From a checkpoint of a small CTC audio transcriber.
Training: 4300 steps, batches of 96.
Rows from block 4, named by matrix and row number. Rows with one number belong to one neuron. Each number is 500 + 25 x the weight over its row's rms, rounded and kept within 0 to 999. All counts start at 0. Numbers have three digits each. After the name is the row's rms in percent of the matrix's.
# fc1: MLP up (model.blocks.4.mlp.fc1.weight, 1536x256), inputs 0-63
# fc2: MLP down (model.blocks.4.mlp.fc2.weight, 256x1536, transposed), outputs 0-63
fc1.530 139:497463521494470560523512516509504507516464562498453463488484502471483523485523538508547463499485493507538536528471535522470503490529504532497493501469510469534478507502515499486535517498536474
fc2.530 139:517489539532504497498510487490486510478466542518494490472462472495531508484488531473507486470550521495532523510521489459525477517473505558470500494527504485499473501530462526540506517507442502
fc1.531 111:512495491471559479526486440493526531480493478567485528475515489471506543482470477514497491540496511483508430515514511485521503514494479471458490499504514517480507500504474500497510470517536541
fc2.531 111:519516503474533509485470480486518492525526512475475517540505579508514488536466456474511441499490517544503514508487506512506510508540481488516518518490554503516480476466507507487509527542453466
fc1.532 115:505466530514517492464481501549535543501484449556506475466474519505489475515489509488535506481469474504512555517475473482470488465538469544487526530481525501505511498459506520509479454498468460
fc2.532 117:488568515515503498507520505480460523496508497493516494521499486476463486513543489505488500513498497455485474473537516498499497515479442511488490470494552511473446472485522476478502551543521510
fc1.533 096:509507485495449450522469514503502488460496503510533522481487433460465468492460475513484459510487507528449502551459509513482518500513501518477503490521474521497526505489519486451521516505471487
fc2.533 095:524467533510501546486445504541531504542509510501478498501501488488504528511523512484485500511517497486499509486537483498473504460499503537536493521506496504503504513494498497484520518488523492
fc1.534 073:509504493515478518541457546522516528501535525510509499480493458474528477496447480514459488535516518496447504471526510506493464480547495523512463499515522473504463536476518508516523477481463457
fc2.534 071:531492509513503484528466466481459493465527504481526536526467478513504474489571499474451485547490495484480532505493491500520516495498504464493516507501499549498493479471502480476487484501462496
fc1.535 116:506492546542501457531496511526487482449483512527554502501511472555469554439528506496523497505533491478465491500513538513536475525474514531472498470541485483526502483523474476534480499552513501
fc2.535 107:544494466520467503544501456507490483520456513495462493541532533466524560547493496485489491482482475528505561464475484554545540494527520479508537482488494519539451515511460451459497512514498512
fc1.536 140:460484503517507478522467493505495482551490513493516494499499505495507458538500485472509473522459564503507521522491469500483500509513489472484484491556525520539488471493491492471505493506539544
fc2.536 124:536555472523530519484531478530496522446510488500512504483510482502531472525499496499498509483470492471471491548478481455499496476522513465493496501485519520474534500474488474456502524498509500
fc1.537 095:470499487509519443545469489512513516512506488495456528502501524508487479500485555492519478508521501513519519511523443501529495507514483493451502504491441488538491524517484493452505537501500526
fc2.537 097:492488469475532482492491487484501502510484486473512476460474481503502500517503518518515529534465524511545471498500536518479521497474485519524532487502468519489523476507500530504473518495447514
fc1.538 084:521495468502460471551518524516498500484515486518514462458530490559515514504456496493545525474507491473513500502535509523491424523518520527484501509496515501495495450510530525479474446499530511
fc2.538 086:477515479501460522455492513494529506480473502543535480529492483452472454507530499507489516528503478520507524495505473463490569509515518459527444528504491485468500549505513490503490472484539485
fc1.539 084:467489498486500511502503451480515506532461473485466461514531463503496535452480483527464495502493570485528455490490484490490476523513507501480478513547514490496489474458513478507501512545472517
fc2.539 076:489496520511523549482538500542463525490510498500480507483513519503536492532503497515533437490509454544515509493468507499513452480477481552488474551494542522484509507480507516470501528516470518
fc1.540 086:450539458551524510481524467515478519503462435492474460484488504528499518500525486508499516496468494522497514523555444478479506503491504484519528493479489507475434545521518487493507448528526484
fc2.540 088:536481507512494521543519493494522500543476470503534515476497495497499494518499497533496517489468506507492557496467431522474507502463496493488511487530509474539524482468470499502521527502469508
fc1.541 077:476433493545540496527515452472530538446484531488504530508486510454478523517514507457515457492491532516459484458457527535479536508497513477475534499494496514488475515476494493493529463530525485
fc2.541 077:514537466521507539530535487522494499530484505525509510493516505526511533490482482489478474491482496507460537498570513547473455501487518479480508517496482501521496466486558518488505490525458520
fc1.542 097:520533517509515514506520473484515512545520478503496504504530502523509520508506467498505471485534526521417515479540495562501522519525534461495522492475479466496493540520481503448499544479462527
fc2.542 094:487500488507512499483542509512503485469513530525493549501509496472488465493512482544508538540502449478442511468521487520496471481445502504497509500527497521535489482514473485501476481499505513
fc1.543 072:516468528553521471493491483522492515502454513532505479484508476484481484474554525486482502482470510479496479538491530512496535512506497516451474524501479484465531547483487504481526514496499497
fc2.543 070:484497499523465536524485480481505522474480483453492515481498520526454506486448465475500490457523503534491516529512505513487433446502501491518504468489516501475486471458500498464469516495505479
fc1.544 081:514477534563457486486515486498484501484507491507499486499464541529471491498531529488536505511546451487456511465466526495509530490523443532494505490472475484541491498530526517471496471477492511
fc2.544 079:517545533529475475528435484520500457500493503502473485478496493492512464518496527494514491485556514528472536482523478497539493496478481546500528441572488488506445443522508536486505542467524509
fc1.545 119:500494502524517512451490501491495521531520493459522482474503515465504503521456538504535496519534486499517490540509484542505494503508508524509448481508515514507516502496493497497508494495452491
fc2.545 113:543526491472511469549459509489518503505482501501505528513563464552457472520544488504478525507480523509471489490491523507529526525491518490523477523515466513452531521516493531533464523489517515
fc1.546 123:471502501466485523512533494505524539508513496534489508496518488526474467475470453511534515483481511495494491486496488522522509515472517514514510503520520508548479529535484466483478511525528484
fc2.546 122:519496511463516529475465542523504541505478467481545497493506537505515443523484507513509495441496514476511491472459511480546512454537520497533494517544498486458486494500489494465494504535499455
fc1.547 121:564476494483484499516517519503512516502507517506506491531507453515497467521529506482505531454490478500466515554469495525515513546499483514507529516490457505444528527504529511484517526494503495
fc2.547 122:474494511462507512485487449539489486496526457545516468424546499526466495514483481493527522482494544524497469501542526495499447531509489454516475452513511511474502498479518462481512509507480503
fc1.548 100:515496507493491510485483559509489472530530441490514511489480515543479469501519501542479464507547506518478520489512514506521497509497522513542457487485540494489523508521519518527460477499524517
fc2.548 106:503488511456499556510531460494516509457490448548495478455478507475477510436464505485545511547486517521499494501500525521471513544527533468478488499490455513530521478553495511514507486531476452
fc1.549 096:515455463520507495414480525483479512533527533483516456485497512470482490519509483482522549511476458475519494479532493480447478494448511538495478493539485514514498515500467500524480499513545522
fc2.549 094:456493474501500485530472529468517470464547510515501486514519514542493492501513464442501547487472511484446504462513431485489486472498500455486515450458457459490501472514508473485493556520531500
fc1.550 102:579501477519484505507485463526580482531447456529499499491529493511530492516496488505492524528485496461538526491486500514520508478504534488505477493529531524504540480499503523473493506543488534
fc2.550 097:467526466496544539463489493491477507473499469526516478511474535483473446460490488500471513471463519557484497513494440500519490465496501526492466473507522482519503542504535520483507517472483545
fc1.551 105:531473526479508494506481496506516514521520471517528524504499494515488475497511529514455483503531505515482471515460500457509508472543510493480489528513488474473526469518480518498499496526526473
fc2.551 104:455493461472447473497534495551533526458515499515516514529492512495532537504525494503513508498503516486475463518492497502481499481473479466557545481514511470524541493485495482469486516500489478
fc1.552 132:484498519511503505538509467523467479514492463476494461502511498495489456509500467506502491471515481491469496494509503501513527450557497508501501491471489549538499525513473490485532496502487498
fc2.552 131:529535469496517480494505492490512481502504489504542496495511513470501478477488508483526458544477506536481516483500534470508488509510477536514522517504478482472471473533518497555505527535475474
fc1.553 089:469547492542520519467531507507503494515449484496510466514537467479561504490481503479499458570515500510503498492520506502510457513536530518513500471538516485475509447477583507472501512503466465
fc2.553 090:518491496518472521503506540542491492486515470530480494511510528492455527499517534470498464500489515470453448516460506489492498488496528493475492549483485473516524526488528504470494506500505493
fc1.554 105:517464487496524509484500536520476490507474514478502501474492521512474477509514497492474537519505502472513488495450480478476506468463478540473480501497489517480504495519516490535485507522498516
fc2.554 107:498549507477497494502463510500519480489529479509544486502505478470500503504497516567470480513498528475514506511496494541464504532506473502500498513493496480505506548537494471492498526476496505
fc1.555 136:512478502496536500560516518487512512481471532519511513552465494497469514490563510474451501509493456515494464501501518447510526535566493485494483462505464505558508416524510503522533498512500524
fc2.555 142:516497493508495523513488474523539492490473526514477486437484517518524550523480463554511467474510551476521505466471522464507491469476493494466519447497532451498495518488468472534514498488466517
fc1.556 111:509511511473503470499514540522501529509506477503486460448484544524494516502492476461523529545481451495493455518438543532513509497478530494478474499540498540538492502500524469478534488449516510
fc2.556 111:498469527509513545497476512478519504518466481496588483516514532497520491469455485507474504514519525517471485456510522524448528479521458484502487533493491453507465512520496528523438465450484497
fc1.557 072:524472520517495483536526534515472523477474519496470515495502498496506485499477496451510533536545517527500494480518478508540546479512518488504538473477460537483508475509510488454534448520485483
fc2.557 077:503539505501522489489505498510483471537477528510479499533508509496505507487510509504569493480525429510497556465488468513542539504465511504479534503508483507513499501502494512467519493521555464
fc1.558 124:504502504530531509510497499544507496492533528514480493482500473514489475496514500506443510553537513512550501490482474499519466520497486524445509521541496511439475484486457461479520482494493502
fc2.558 121:538495517517476481485505507470485505528508456510479479520467500548507514474474541507519525554505523483525532505517500518526535447500479470478478466493465487495490493510502504499551493530536462
fc1.559 108:460480500489498519501517539474516484473490478529511496491460495506487499489511496478495432469493487502482481504500503483460556516477522499452508498466506481499509482528512528501542500483530530
fc2.559 103:504486475493538431499551498521507513521474525517540495470499482545515471488466464507520488492507521527510487457548480517457479473506490526544553497510500499485530513472497481506466495514511517
fc1.560 090:545500483522520519497494487504477499508469489499523504499486501496495500493509522511451433502528529482505486539528416498480503500522443505513514460506478517525512515531506480436497450483507448
fc2.560 092:447513487489505516510465493477446491506516482500502464497452453463507477481511520484537471545494472461516506478504541494511504510503508481550490507495466535493491525545465516532478504475524509
fc1.561 106:471482560518499504484560472521524485547531518521502461516457501441500486464501465474500513514520488525482491534470504504495516504522492492487493539482550477510540504513459497499527464491451486
fc2.561 110:516521516505455487547493492505490524445515505530485508497548513513442524524502466495475507495478516529465525521498473493523511497470528498521555484503475503490527513480496470477492498522512533
fc1.562 111:504502526460524487515537541486478505533527522464493502498492527476505482524508465536520465468473501486513494495538487513510509525544512484541515487513502513509486516465535500462510470446540458
fc2.562 105:535489530500476463490510503510487493511463488462520512445438495539470465522535533531503467500492504485473514527466500500488492454474509526495507492504504480510471515488512491514534501472494468
fc1.563 100:494507514527513512504521540512524509520522483516502532496521527503492484522467534459525473440536496467508476474534469492481538514523486520511500486488458499515505468489464469449513479503544503
fc2.563 098:486461468512497494517487488496479481487486453517522502451503521476526517488527496484500509552509502524525504458489525490484470543458473454502515535524447474511510492459460500504479511461505473
fc1.564 100:451516522510539535486468521517494537485461486538506501469495481523478460533500481476516511498463524511458489490506547520502528491492483479497466482487466487504489497493489557484508488526509546
fc2.564 099:507508497536500519539478498538512518526445527488511499518447493510460439543494501498518496546511505571485475539488530506515507518496495548468536530517489526496452514488481461483485510528484503
fc1.565 082:504488474488512500469503487529483513510463470524506497482481494475515491525507550468499527520490498506573484500518483499531462476468494482483473539450512513465486462492453499497528541497452517
fc2.565 089:511488497486514504544494488463457495508525535511528499488477533474510564517492519531478477478497488515579517482530468500501540537463474489536523483528442477502479461444556488519483463489511503
fc1.566 090:526550497479519487505543473502523520514494501508513502485461478524513523477498537519464462504545535498468493501541564495496520507532493466530495448531478510475532476422475501471537506492529514
fc2.566 092:507495519518509496427512482514474529476495455499458504513475457510453494505467478512522432495475484486507495472483483484466508472487530517481439494487487507493478528472507489485501506468481507
fc1.567 096:519528495466466543518524518475478517511489502502530441488472469495499547489520538517483510533494528483474546504545492526512504481503493546495468470475512514542533478503471493511485487467483470
fc2.567 091:499479484518482483484501548485463531456502508510466479499502492499500508465518481525511488507484471490526512461484499525450528517471482455499505550547456477460479501484525507540475510487467460
fc1.568 092:497526472496509494498513483518498494508516483487490532488513447526508517534522489513481517494485524513498507531487516457512475491532495436497508519495515501517566497499475507437528468497479524
fc2.568 095:491518519498472492521480466504491493508534541482510522488532487509466518496533490521519439484502486494517521525512476466474535466505526544533515449535496451518500509528533501522521500495488507
fc1.569 129:513484543486505483477465509500497475540500481520526490500484507504480515549513506512506488527512533474505476504501508491513472513488486569505517506524468562528465535456503483466537491496502503
fc2.569 120:522501472487540490491476504507493485440527470445458535502475485469471509429490511543469503480486496521502475568491511480498522528492519490476522434496492472504484479490499493450519502514488544
fc1.570 072:542499498430491509520507531498484510485511516497448518505528464475472512514495497512516516487495437470478492497503518497501457524473485499517515508510487480518524481524485542450514496496522497
fc2.570 078:481498520491526469466492497468516471487493523513494535507536515501515539498531540492487526465549546483517504549464503540506525500485505469514516498506420502471448529501477510524519529536509463
fc1.571 101:474559485518477480528509484517495507524514487527534474501488513531478481518528486525507535525493530516502515494472515479498506441518517511553476488526511464526454501504520512520537465511447510
fc2.571 105:527484504526502458515483499543509468475535532507451482524485494480481502476512515487507516461545477537468496517540453516514523501473531482470485508487540555519519474506523454528491532510503507
fc1.572 067:513445498501563480529550524482462533488516470523505528491475492484474445531489479542537500498499487463493473493499490508508544524471501505466487462532513542502499472497515480418472501520513540
fc2.572 072:470493470488531511479501514537528474478505509484500508516470509488500494478514540471529543511492499540522463516505503496514455528546507510521471545527530446501487532480515499537529533493520507
fc1.573 096:493497527570480495527459520506486487438472491465507457525470503560527496519485510432504544498558459519482496509512512522476471469504502516507501541532524508498493495501516522441473499540534492
fc2.573 094:499482496520458492460517516524501499550473539534492435554482463464487481521494457491470497462525495494439529498483494515500513467516492523489541474496553520480484530473497493493503499522528456
fc1.574 091:469514513462454490485515480540533485493494480509487530512531468487450476482555471502514498525512454495503526518502497466487466486478485442537484511535514505457499527477498514505489476510523478
fc2.574 091:545483526503523525507485497503554484470550540516519460441531501485542519527511514529534450493463483499523442517513501549502567502490509518475498495510540530519465481474471505530510502483543507
fc1.575 108:505533492482509464486504529491500536520472492504497511500512492529472499525477460510503473492512510481483507494498511491557473540459527423470483498486503528499476480491486491478528499540479485
fc2.575 108:477480512497488485495497500514504493453499523517494463524504480472513483538506515496494497494436469455489470463529501517495523506522498519481508533520546450489520531538532540538476480499505465
fc1.576 097:482506490512475529538488499475522484509459567507525512543507502467464520495530500512504524481495512476490502517459504485503478471508517468491533494506491530499517486469489495525495449534551484
fc2.576 103:509490485487488480444512543493545506488471534473518489491530450493492536501518490471467514508533489523494526514540501522457509526476506522502537510555531515523505514514477519506494478527479505
fc1.577 104:471462496506490495480522492475460482480469522510528498493493482491530481508507528514520510460511476497535471485509500471507507535477509475483501488521478474524430517502477492464501451500530505
fc2.577 099:516537518553500522503493515506538508569469511463460504505480453502491541513491533519524500487498544457521516504480492488540518474516505528549510473489476503461524523483473504490505518496532521
fc1.578 117:513498512506478517510476535527450525490504479547466522457492520557492483533547516436547498469524458515517540506479479489457445538487544492476480485490480497509477460518500488486464481527505504
fc2.578 115:485502532545493529482517524450509465499505514481498491460490501527535504497512504484491484501491480520506498528490506536514518507499519481511493494527479446517447466530534536493466527490468514
fc1.579 104:462509523523452516522547528526514511503477498472506557479492537495526496448546481430459471480529527485507447487504505549474506530460505483486516500509488454526504499473546495495505452525501479
fc2.579 104:556483473516487505482512523482514545505526494480477524515530456515452456496488544451565488549497500528545482488527506523515540522537508501525531514528499576476478503532530503531487491503466551
fc1.580 099:493433564505487484479477508524510509525480481533496469520501506469505489493468498465443513495525456488494497477484555477508480489530455507569519499494489531506518508479547503460485494505509501
fc2.580 110:498517499521497555521503483463491405502533496487518480516539459513502517511485505521506500502504508509508537482506519522492543499470508499437480527525472533531505504488477518528516513498517479
fc1.581 114:545488485501503495491454526509454460493504492504531497463447491489495477513516466525531513460521449481514491477513461498504473445460465503552496479521513539534489495485540506533525491472455462
fc2.581 118:466514487511477436505487492538495491551496525464514517523488500485509501480479462501488533506491513484512514486541471480469506474565482485482519538505484442520507501465539504480484492452480539
fc1.582 084:470473469548477515528507563509498414474454535463524499509480464469520517514503502472476495492522522491532510517551469490474482484536516503491531490537462485539518484442481536477513487489474509
fc2.582 088:533504497530523493489543492533496489483481525496476497488457457560465484512472482486497498517548465539520463489515512475499520522480517467486522499503476489497507506516439458506496510457512485
fc1.583 120:537495529523482510523498513495498482486525523445469495492499484466459495482497472515511521506469537542484524513523495503496496528494531508471522459496476467531458503556494529459475497544454527
fc2.583 106:430507485504487504508512510495492507540467484480478532516539524542468498499505503488468550486490501476519465488514507562499510520462512495472545549528470505451512521474501510502495474531481509
fc1.584 105:434506560509478507480481462505517476529475513533497534462517470488507518505488523515499514468504491524536455513532521472487511490546547518481484497506478507486443512504485518517519496520519519
fc2.584 108:571484490531526449457521469497508507480458486483552502512492458516488480508511524491538482515564494515507506510498516478493532520449497481484515502476539520517563561516521508490508494488506530
fc1.585 090:504445482497460475506479523477531547494533519519478531507489526460502486515533510551511537519499491542500534478491463506514486515501488493476479500525457531502533477469524500476468511522499506
fc2.585 081:464517509524507502525478509524493495493528476497470540470494481523489497526504520538497558473515513475545465479503480475535537497527474492477491476489496497514540493464539510464528499485504525
fc1.586 081:474478486499524505461447481530472517504523511477491522507488508501518466499489481523489451511508511486508513492503457506477505526483536455505484526460492530528499482475465510545565499484499515
fc2.586 078:481550492491497452471485508468480561477535518507523545468483476488500496482469507491495480491488514542479517494508462511500488521519542552527477514508489468518471534476488487490505540488517499
fc1.587 130:530517494508455486519511502506495510521489489517463487491526530529497486552538531509516512467486505460484485519475487491501479526492533495513485496492499499536525475434491508549515481497482487
fc2.587 129:449477513495469509509513504497467505538472491459505501537461514514496530449440437492523566530475515491455482483518518488488505486472506475530527492480475486491453481473474476531485550493527516
fc1.588 097:521490516519546540512492472538473488501477466501534484461473493448489472490466502450508530494452509513541454498536533505507507480530508504513482453488472477517519515467462500510560527486524514
fc2.588 100:493535486486522515529497495516505508501463537507471489503469515544468467548514471493461485469448502464497495495511494498497495490476488471438487541493488489504538526472458550451526514514493501
fc1.589 106:433522499497534497491505474540508489497511454487468527530502525452478506503498496495516501520548532512491496488512469504531497482511486518482531533476510523501521470486530500542494491495500473
fc2.589 106:538486520492529489471518486469486513487522466476467469484464521503478499502509566521545471527510497486470524475543534463436481484447467489532506463488568528487535514504491476520497511504522525
fc1.590 115:513503453507502481497501500500521467496504485488490513486490457522486481521476465542502483498526460469518543498535549477526476513482508495532523503548508482551502512481470498492547484514495506
fc2.590 112:517501485496530490523519467516515492518501513499498499522466466483509513459527505530540495484469492562505488535520495499483556487512533481500518481434508467502515491497470500512505473525482545
fc1.591 103:467477501484479501504496505499477544518530513492472512491495550458504465527449499484521530520488499508458491491538499465510479517512518494511535484477503502519540507521490475483531502542436525
fc2.591 112:502519524501533500518459502478487489476500512548492502529487507460487492496488537507471484438518501504496512489484456495518498505505464515540532492526507530489534497480492501542487525519519482
fc1.592 084:478518475492456508509515461501541490509478494496516485518499534475566509453506458514469502509478484450487496526464503468470458486505505485498507492481488505508508495494502461508526521538466530
fc2.592 084:500487506490511503512479527491517471502511523496502487483503491496476540510481509508501505524518495458481525483566548510511556537515493514488501538472508522515490482452533522507504531507526495
fc1.593 127:534525451520499463508508499475518462492476512540546485462505489508472523508533493526473487493497491489446534469448496492507535489495464515515509540514472534513518485489508487484482498481455470
fc2.593 116:456496486510502512506489483547483499486512527492515456505471529504515548521491492493515527486461486538481455504543485506524512545544463508548519448471467498524517514484510467503481500460505505
fc1.594 101:515514518504479503548521509512524507496522471484511507515485499518501487495530552512553498554520519483481473509444530474494479461515441515470478558498482513504515505511501509485520520475465510
fc2.594 104:531473476478482484512536500480540495516485529477510527441522485488500526515495519503515466461483502495489489500529551503477529499514463492490513436507553470454556493496520507476470476445513467
fc1.595 100:465472457479500490512484485513542486500514489502474551479449495474501514550531485460524495509520516506534514473509467482513459521505482478480555502482499494540493480526546503490486478516498452
fc2.595 091:489509495506492546497474544502498477460470489480519519484503497500518534476465476465545493511502507502500454498507529476552512542468542494507468502463520508454517478490498477534536539528475520
fc1.596 089:537530480515530508485492414476490496515511497492507491495491470487478498463493517485474469503484554523515493467535489543470512514494524490505474476498508444521491532505474475445511507483501547
fc2.596 089:461540534494526509471483484509494508503448487486465498540543480501510464524506479498528456513513476467509480491475463510522447523498543509526477515483490527460489515517499480490525484500500454
fc1.597 103:480470473477493490472498470543529490541490529487503500513507495495494484481513501523543482503473521488485521484506507506489523519494521487485482487485521461531537508477499531481529517462491506
fc2.597 106:514516525486469535513496479507511516469477556472493464533512502494490508525470456481511556502503492461490499524466532494488504465535528523470465529532525485503549501497477484503481484458478477
fc1.598 086:492505513481516489511523457493517480521487473511455473515483506491512510531510484475479478508479473525509436521495552516489479482503513452543494507477508515479491505532486539555462476505502532
fc2.598 093:507484496479499535501530478472499477492470549523568516523478505517462517498510503502500489474491494476505515499490475530467493564482528502463534489513549479517514522514472510501499483529478462
fc1.599 111:527558535477495466508488445492486515483472457486506529507502492507561529510500480513511478534476530502477502504524480497525504502520513475554503484511490548470476479485498530474457490478505444
fc2.599 115:507479558486522512540476479517495497544502525528472552531508484510445455483523489504496469498531512488479497468496503459475503493549504510512522497468529493532527526511443443486488474468519482
fc1.600 086:520551499506485463507530484504538491488489474503553496522520528479510473474505509491496475515512531532488440523501527497466439472501524512456514444472450494491495512473499492506476505500498484
fc2.600 092:481489465472536513546511495491560514545531523480489499526471476488526497489499493487478496553524502512506522508487515511454492532528500501569464498498534495482474525534471533528476487446504527
fc1.601 105:472482482486469453522530488521503471548472498493503522508484515507511439481513487492482511490510508468498530528507494542476514512483516513480509546538479479517512488519511460449492494468485468
fc2.601 105:522517487492498480485485498552503508512545463498497516521474476498463462494500486500543513481455523487533467480505504551478555498490524449515542475513522504469507460478518518518491503495495507
fc1.602 118:499560478497497498487488516464537484501492541495443506536502481499491515484510519525520529504474515491445520491449501504479486514517476470502524521515474468499482538478461515442504516476522534
fc2.602 122:521507479508518516499504515486499484518496502452497499468510499490517520520468523557519502494507526502469527526559484512445513481502485487465491493472476487499478479532476468467442506517496487
fc1.603 078:509525463514473554516432487513527513521510490484502487524539499469527521473486467511502487441506478502556488525470497515494501479450523461500542537464517472532478494522480518494460474469497487
fc2.603 075:461470464439513526474498499557491489450572486530485501496501450514448503499504497501494494500512476503513492475515517517536503508500529509501522476494481462534508514509482488477520542495457471
fc1.604 083:471480500498518457456504454504549507482494506485502496481509504500514484488508479522484481464552480449500487509513492510496503481506491509522476519512514511516526487469482524508521476502476531
fc2.604 088:537505461480505471547486476510519511456491513493518540536488502503512485531516497504502507511475506545516483515525529515448489514520491522485479495516515542491514492458506490538571478506500496
fc1.605 123:493446512479472510525481494478506513450500484468481494510481481506476524525509507522489502475532509538545475480484479530481448541448483473538517530540490525569506522544489511483540450487465492
fc2.605 125:545538523465516515481474483492492522515493492510512534440480459492544509468508485524513475485498528492501533518487523481530520479563482536492492451499520446511541457510493471474525491488506543
fc1.606 071:452470489488548483489502532519489485496517422524531503525467469510520476511567493487468501479526486488548506504506495524479451426472504512437508519519480477540501521483501438498508519502486494
fc2.606 068:538523463503505449490565490503547517519549479501487483529471529519492559489451471510531502518468515476524491465492524542432540542540520518538475501544500502502552475522526522516502490518555545
fc1.607 094:551492502535522508537491486498476532476468527480508464515493500524495512509487503488505499479477486514523505502487520481502483512533514491473510480477478494524481479540504496536515461503433532
fc2.607 096:455466534514493505453537486486521512528507455484469523481465519532489550517478488489500481501488471471536519512531476475546494513491518467492549482501482517476430481514492487479474521521498492
fc1.608 118:475543485511487491509501467493445527496502526482498501509491513500493475490533539498538529490528475499513473463514501497546480489451503536485532508449484510501512479514470512531481451551511506
fc2.608 111:516463504504483457516480500501484480518545540511525492526488461519515508487494520458527530472517532482517512506545500485514535524516497507515477509510476499493521523490490482472474475541456482
fc1.609 107:509454494518485477522450519496507521541490512518480517487506491548511445493499475528535530479511468464471481489526430539487491481521516505475502468505532494513486519445485504507515537494473501
fc2.609 112:504508524475532521518481527508500480446542525494518466527464524509481440504512491527501542474494477568485515446531534533495500467490510487544514553505461503479523508484505482481506494508479492
fc1.610 106:500487524511486486513477505489520487469536529499513461499469551500502513483495527495524586480452513507519485555480493464527460510506486494494520485518531457541474485490509473478487466525481525
fc2.610 113:487546508470534477479495502513554521520533502462474501506439476498498570528517515512494532498531449514508548535519496459482494522487469502484529522491485502514489484476456536476497511526498520
fc1.611 099:498488488566527505468495496570535500517527524463490506538513495455509474511515486506458510491516508476522520474503472500459477492530505468531488519468465500483504455485503479499485513472495474
fc2.611 100:515476475519487491488534514478498519480453540519506486486530480554476509482502521512521501483425508483482500484537537489472540505503472504550495543524520482487452535500511457473467508496514508
fc1.612 131:498499504528465539518520477487494518486486521532494486469501563529522491469493522493512489489499502474508501538484474484484504444498477517457513473474485497500513512508503470498511482519473495
fc2.612 132:534493486488481511499501476497526473497496500465492526510494518518492509474542477510532456461502519477477540556474502501480505519467485503557519521536510573493461474518504519537480492486471496
fc1.613 079:449483537524518481494537501516501529527501479518483503522500506499447489507496501510473484552499511506474483508481544494470517530470511542543499473520511442476509471497522501513466484492487467
fc2.613 075:536521514576480509493518466512499549489490430516483491533548493520541480503470522498516509501502463529488530524491524505457473513502545497500513485514516522502492493486473474531519550468533533
fc1.614 129:424479502487499446524532498522493519486479500513511516477507557460497517474512482498518418477518513534507493473512510482484501505532485501502487485529509523499490519495498472572479478454469501
fc2.614 121:580512507497529520508526475531485510516502492528492479495489507471495460565516498496500535501467515453505471486501465514465495456497501493509495507516487495477487450512514451490534496501468515
fc1.615 091:481507487530472486518531478530539547497487539467572487485501477533508513476510475483515555468536533480531511505556483499484490479477513536485564544509530488506462511469475503471496490541497472
fc2.615 095:558482463494496501509502483495476505487474541516484469482471511483501447487476514517510529512519511517487522516536498481500457505478515472514499506494488531490471545449465494470503523530527483
fc1.616 057:489506493489487463457519529539530511525521483506508516455522518518460511484450518502528521481556507471528515479545513463533500500506460531533493474528524467458504494493473454470522443532531498
fc2.616 056:523478464502508500476524492512463484475514517537487491532512510482478458499538494496494484474517485520494504493501487468554561515502520450454501501552509533499460486522483537508466541494492519
fc1.617 070:469530511515506494519553535575453499494521509491485450516500469473528487563491520482536472461483492509492532534503499511489460488535511472477531491480502524494492475469530541487517499509514494
fc2.617 067:512440505536499510551534508493547520518491515488558510489530489526472495506507483508517483503491513454486504496538489497504529513491499492550506521478490479533558520453480529514532466464492465
fc1.618 122:512479467455510516520458511489517509456529477496471543525508513465488457508551485495512488491489435483510483461541507438483496457476468481526458506491480520494478492543481489506464513476515484
fc2.618 128:442558495513497489510501504469489515540510522472509476488478479486509519520486501538477516474515542502516513483513507439482473485521499516458504484469499485506503505503464511473494490520490474
fc1.619 073:493461457458496543489522508523519490530495486548490490572512489500495523525524498503534515502477531488472506496485459507472482514482497464447453545459471478506481489505476494484537512491489514
fc2.619 076:499515499472496506521541494518521530518534534485524487484534508486534541491462522515491491498476444501465487501494490478500518525525488503499481483503467505480509474522520549532470454528474500
fc1.620 120:513505522516485498460499495508494447483491491432479494470470549523508520531506505504513520517496516526538511516471508500477528490501460481475500538501486561521525475455522462448538514498494554
fc2.620 122:482525525521488516476462498482528477496491470440546508529518477482548460513482456465462557504470491521476475480502543512533500526526522519548481499513511503490516476465540522474537526464509482
fc1.621 115:532475521510502505519471501505520545522496481486545496483490487504513472463458504490520510518465485491509490525495497506518500461499488501483485497457494471544497485506472547518526454522496476
fc2.621 118:472527517487470525470482513534486524513525480503490479532516478505465488487486493517522522473507510526506458474489488499497557475530465513497515511520509510484513530528456511491515460538570491
fc1.622 070:486463475513553469468547507519493491501496533497513512488504476480502524471444510487515506528508509483506520509518516470547512540516459490505478511488474479476511516503507482525425500448531519
fc2.622 070:515499479492507512509556473493516493478490499534498509484532514532471505517538516538527491505483479558519440526540411467528474481483517501478503520503550467512482461520493487499500567437459465
fc1.623 107:445505493500476513504497548497485524464482487464494454544551527485485562503504527489491481535512516492494489505556461505506481487498542471462475501491485520505526497488482475510487491514536494
fc2.623 110:526478522461486516505510485510538521510524505485508493500512509527518492468476567460488466498510470452511516494504448522512495517525488515501512484485482460476515517451443477519443495548472475
fc1.624 101:486496500540503502465489507532493486542450466462570486526489572465466479515476508485490520476480484483508491533493486507514532475492520519477486474478521462569491490484481543464500494473513544
fc2.624 098:483512516555497478517524488469497474475504414521463454476528482524507473505495474474489539532495495527518518485516515542538504550544516529546499519523536493492500503503496527514489542509523544
fc1.625 103:517504484526519471517489491482525556511504475527489473481465458540509489500543476496484488477504507509487490484522502462466518507466517505519512498513504556461488524479475498500532471501487505
fc2.625 104:517516469496438545461519492551549510504529492502506462519432481503551467493435482482488505481497520501476484515488508428487492513547488529479507501472479481496536508484494510524461486506478509
fc1.626 099:471528504537465556515479525521526486482499496543514503500452520507482480467522498483495512498511485525537509515480523521513515485489518477500487552447536492499509455502487464505490468533502486
fc2.626 101:521497493517495498512471473495505529533496455502476530507499528476532466488490507550485473498515476522508533539487560567515511518506533498502514503470495486494483544507488496491461512530512482
fc1.627 129:490517476515480493532505523531550493495481503564503496440504471518522462534508484524510518512506488516533458526522471530536495474478463480526485511506531497501450533501544503497491535515491461
fc2.627 122:489454511513478516487484514500477449509495492538475465542500487484456494450486515508483545470482504513545489493520496533529491504490510511471491474524497502521496508511547494547514449507505527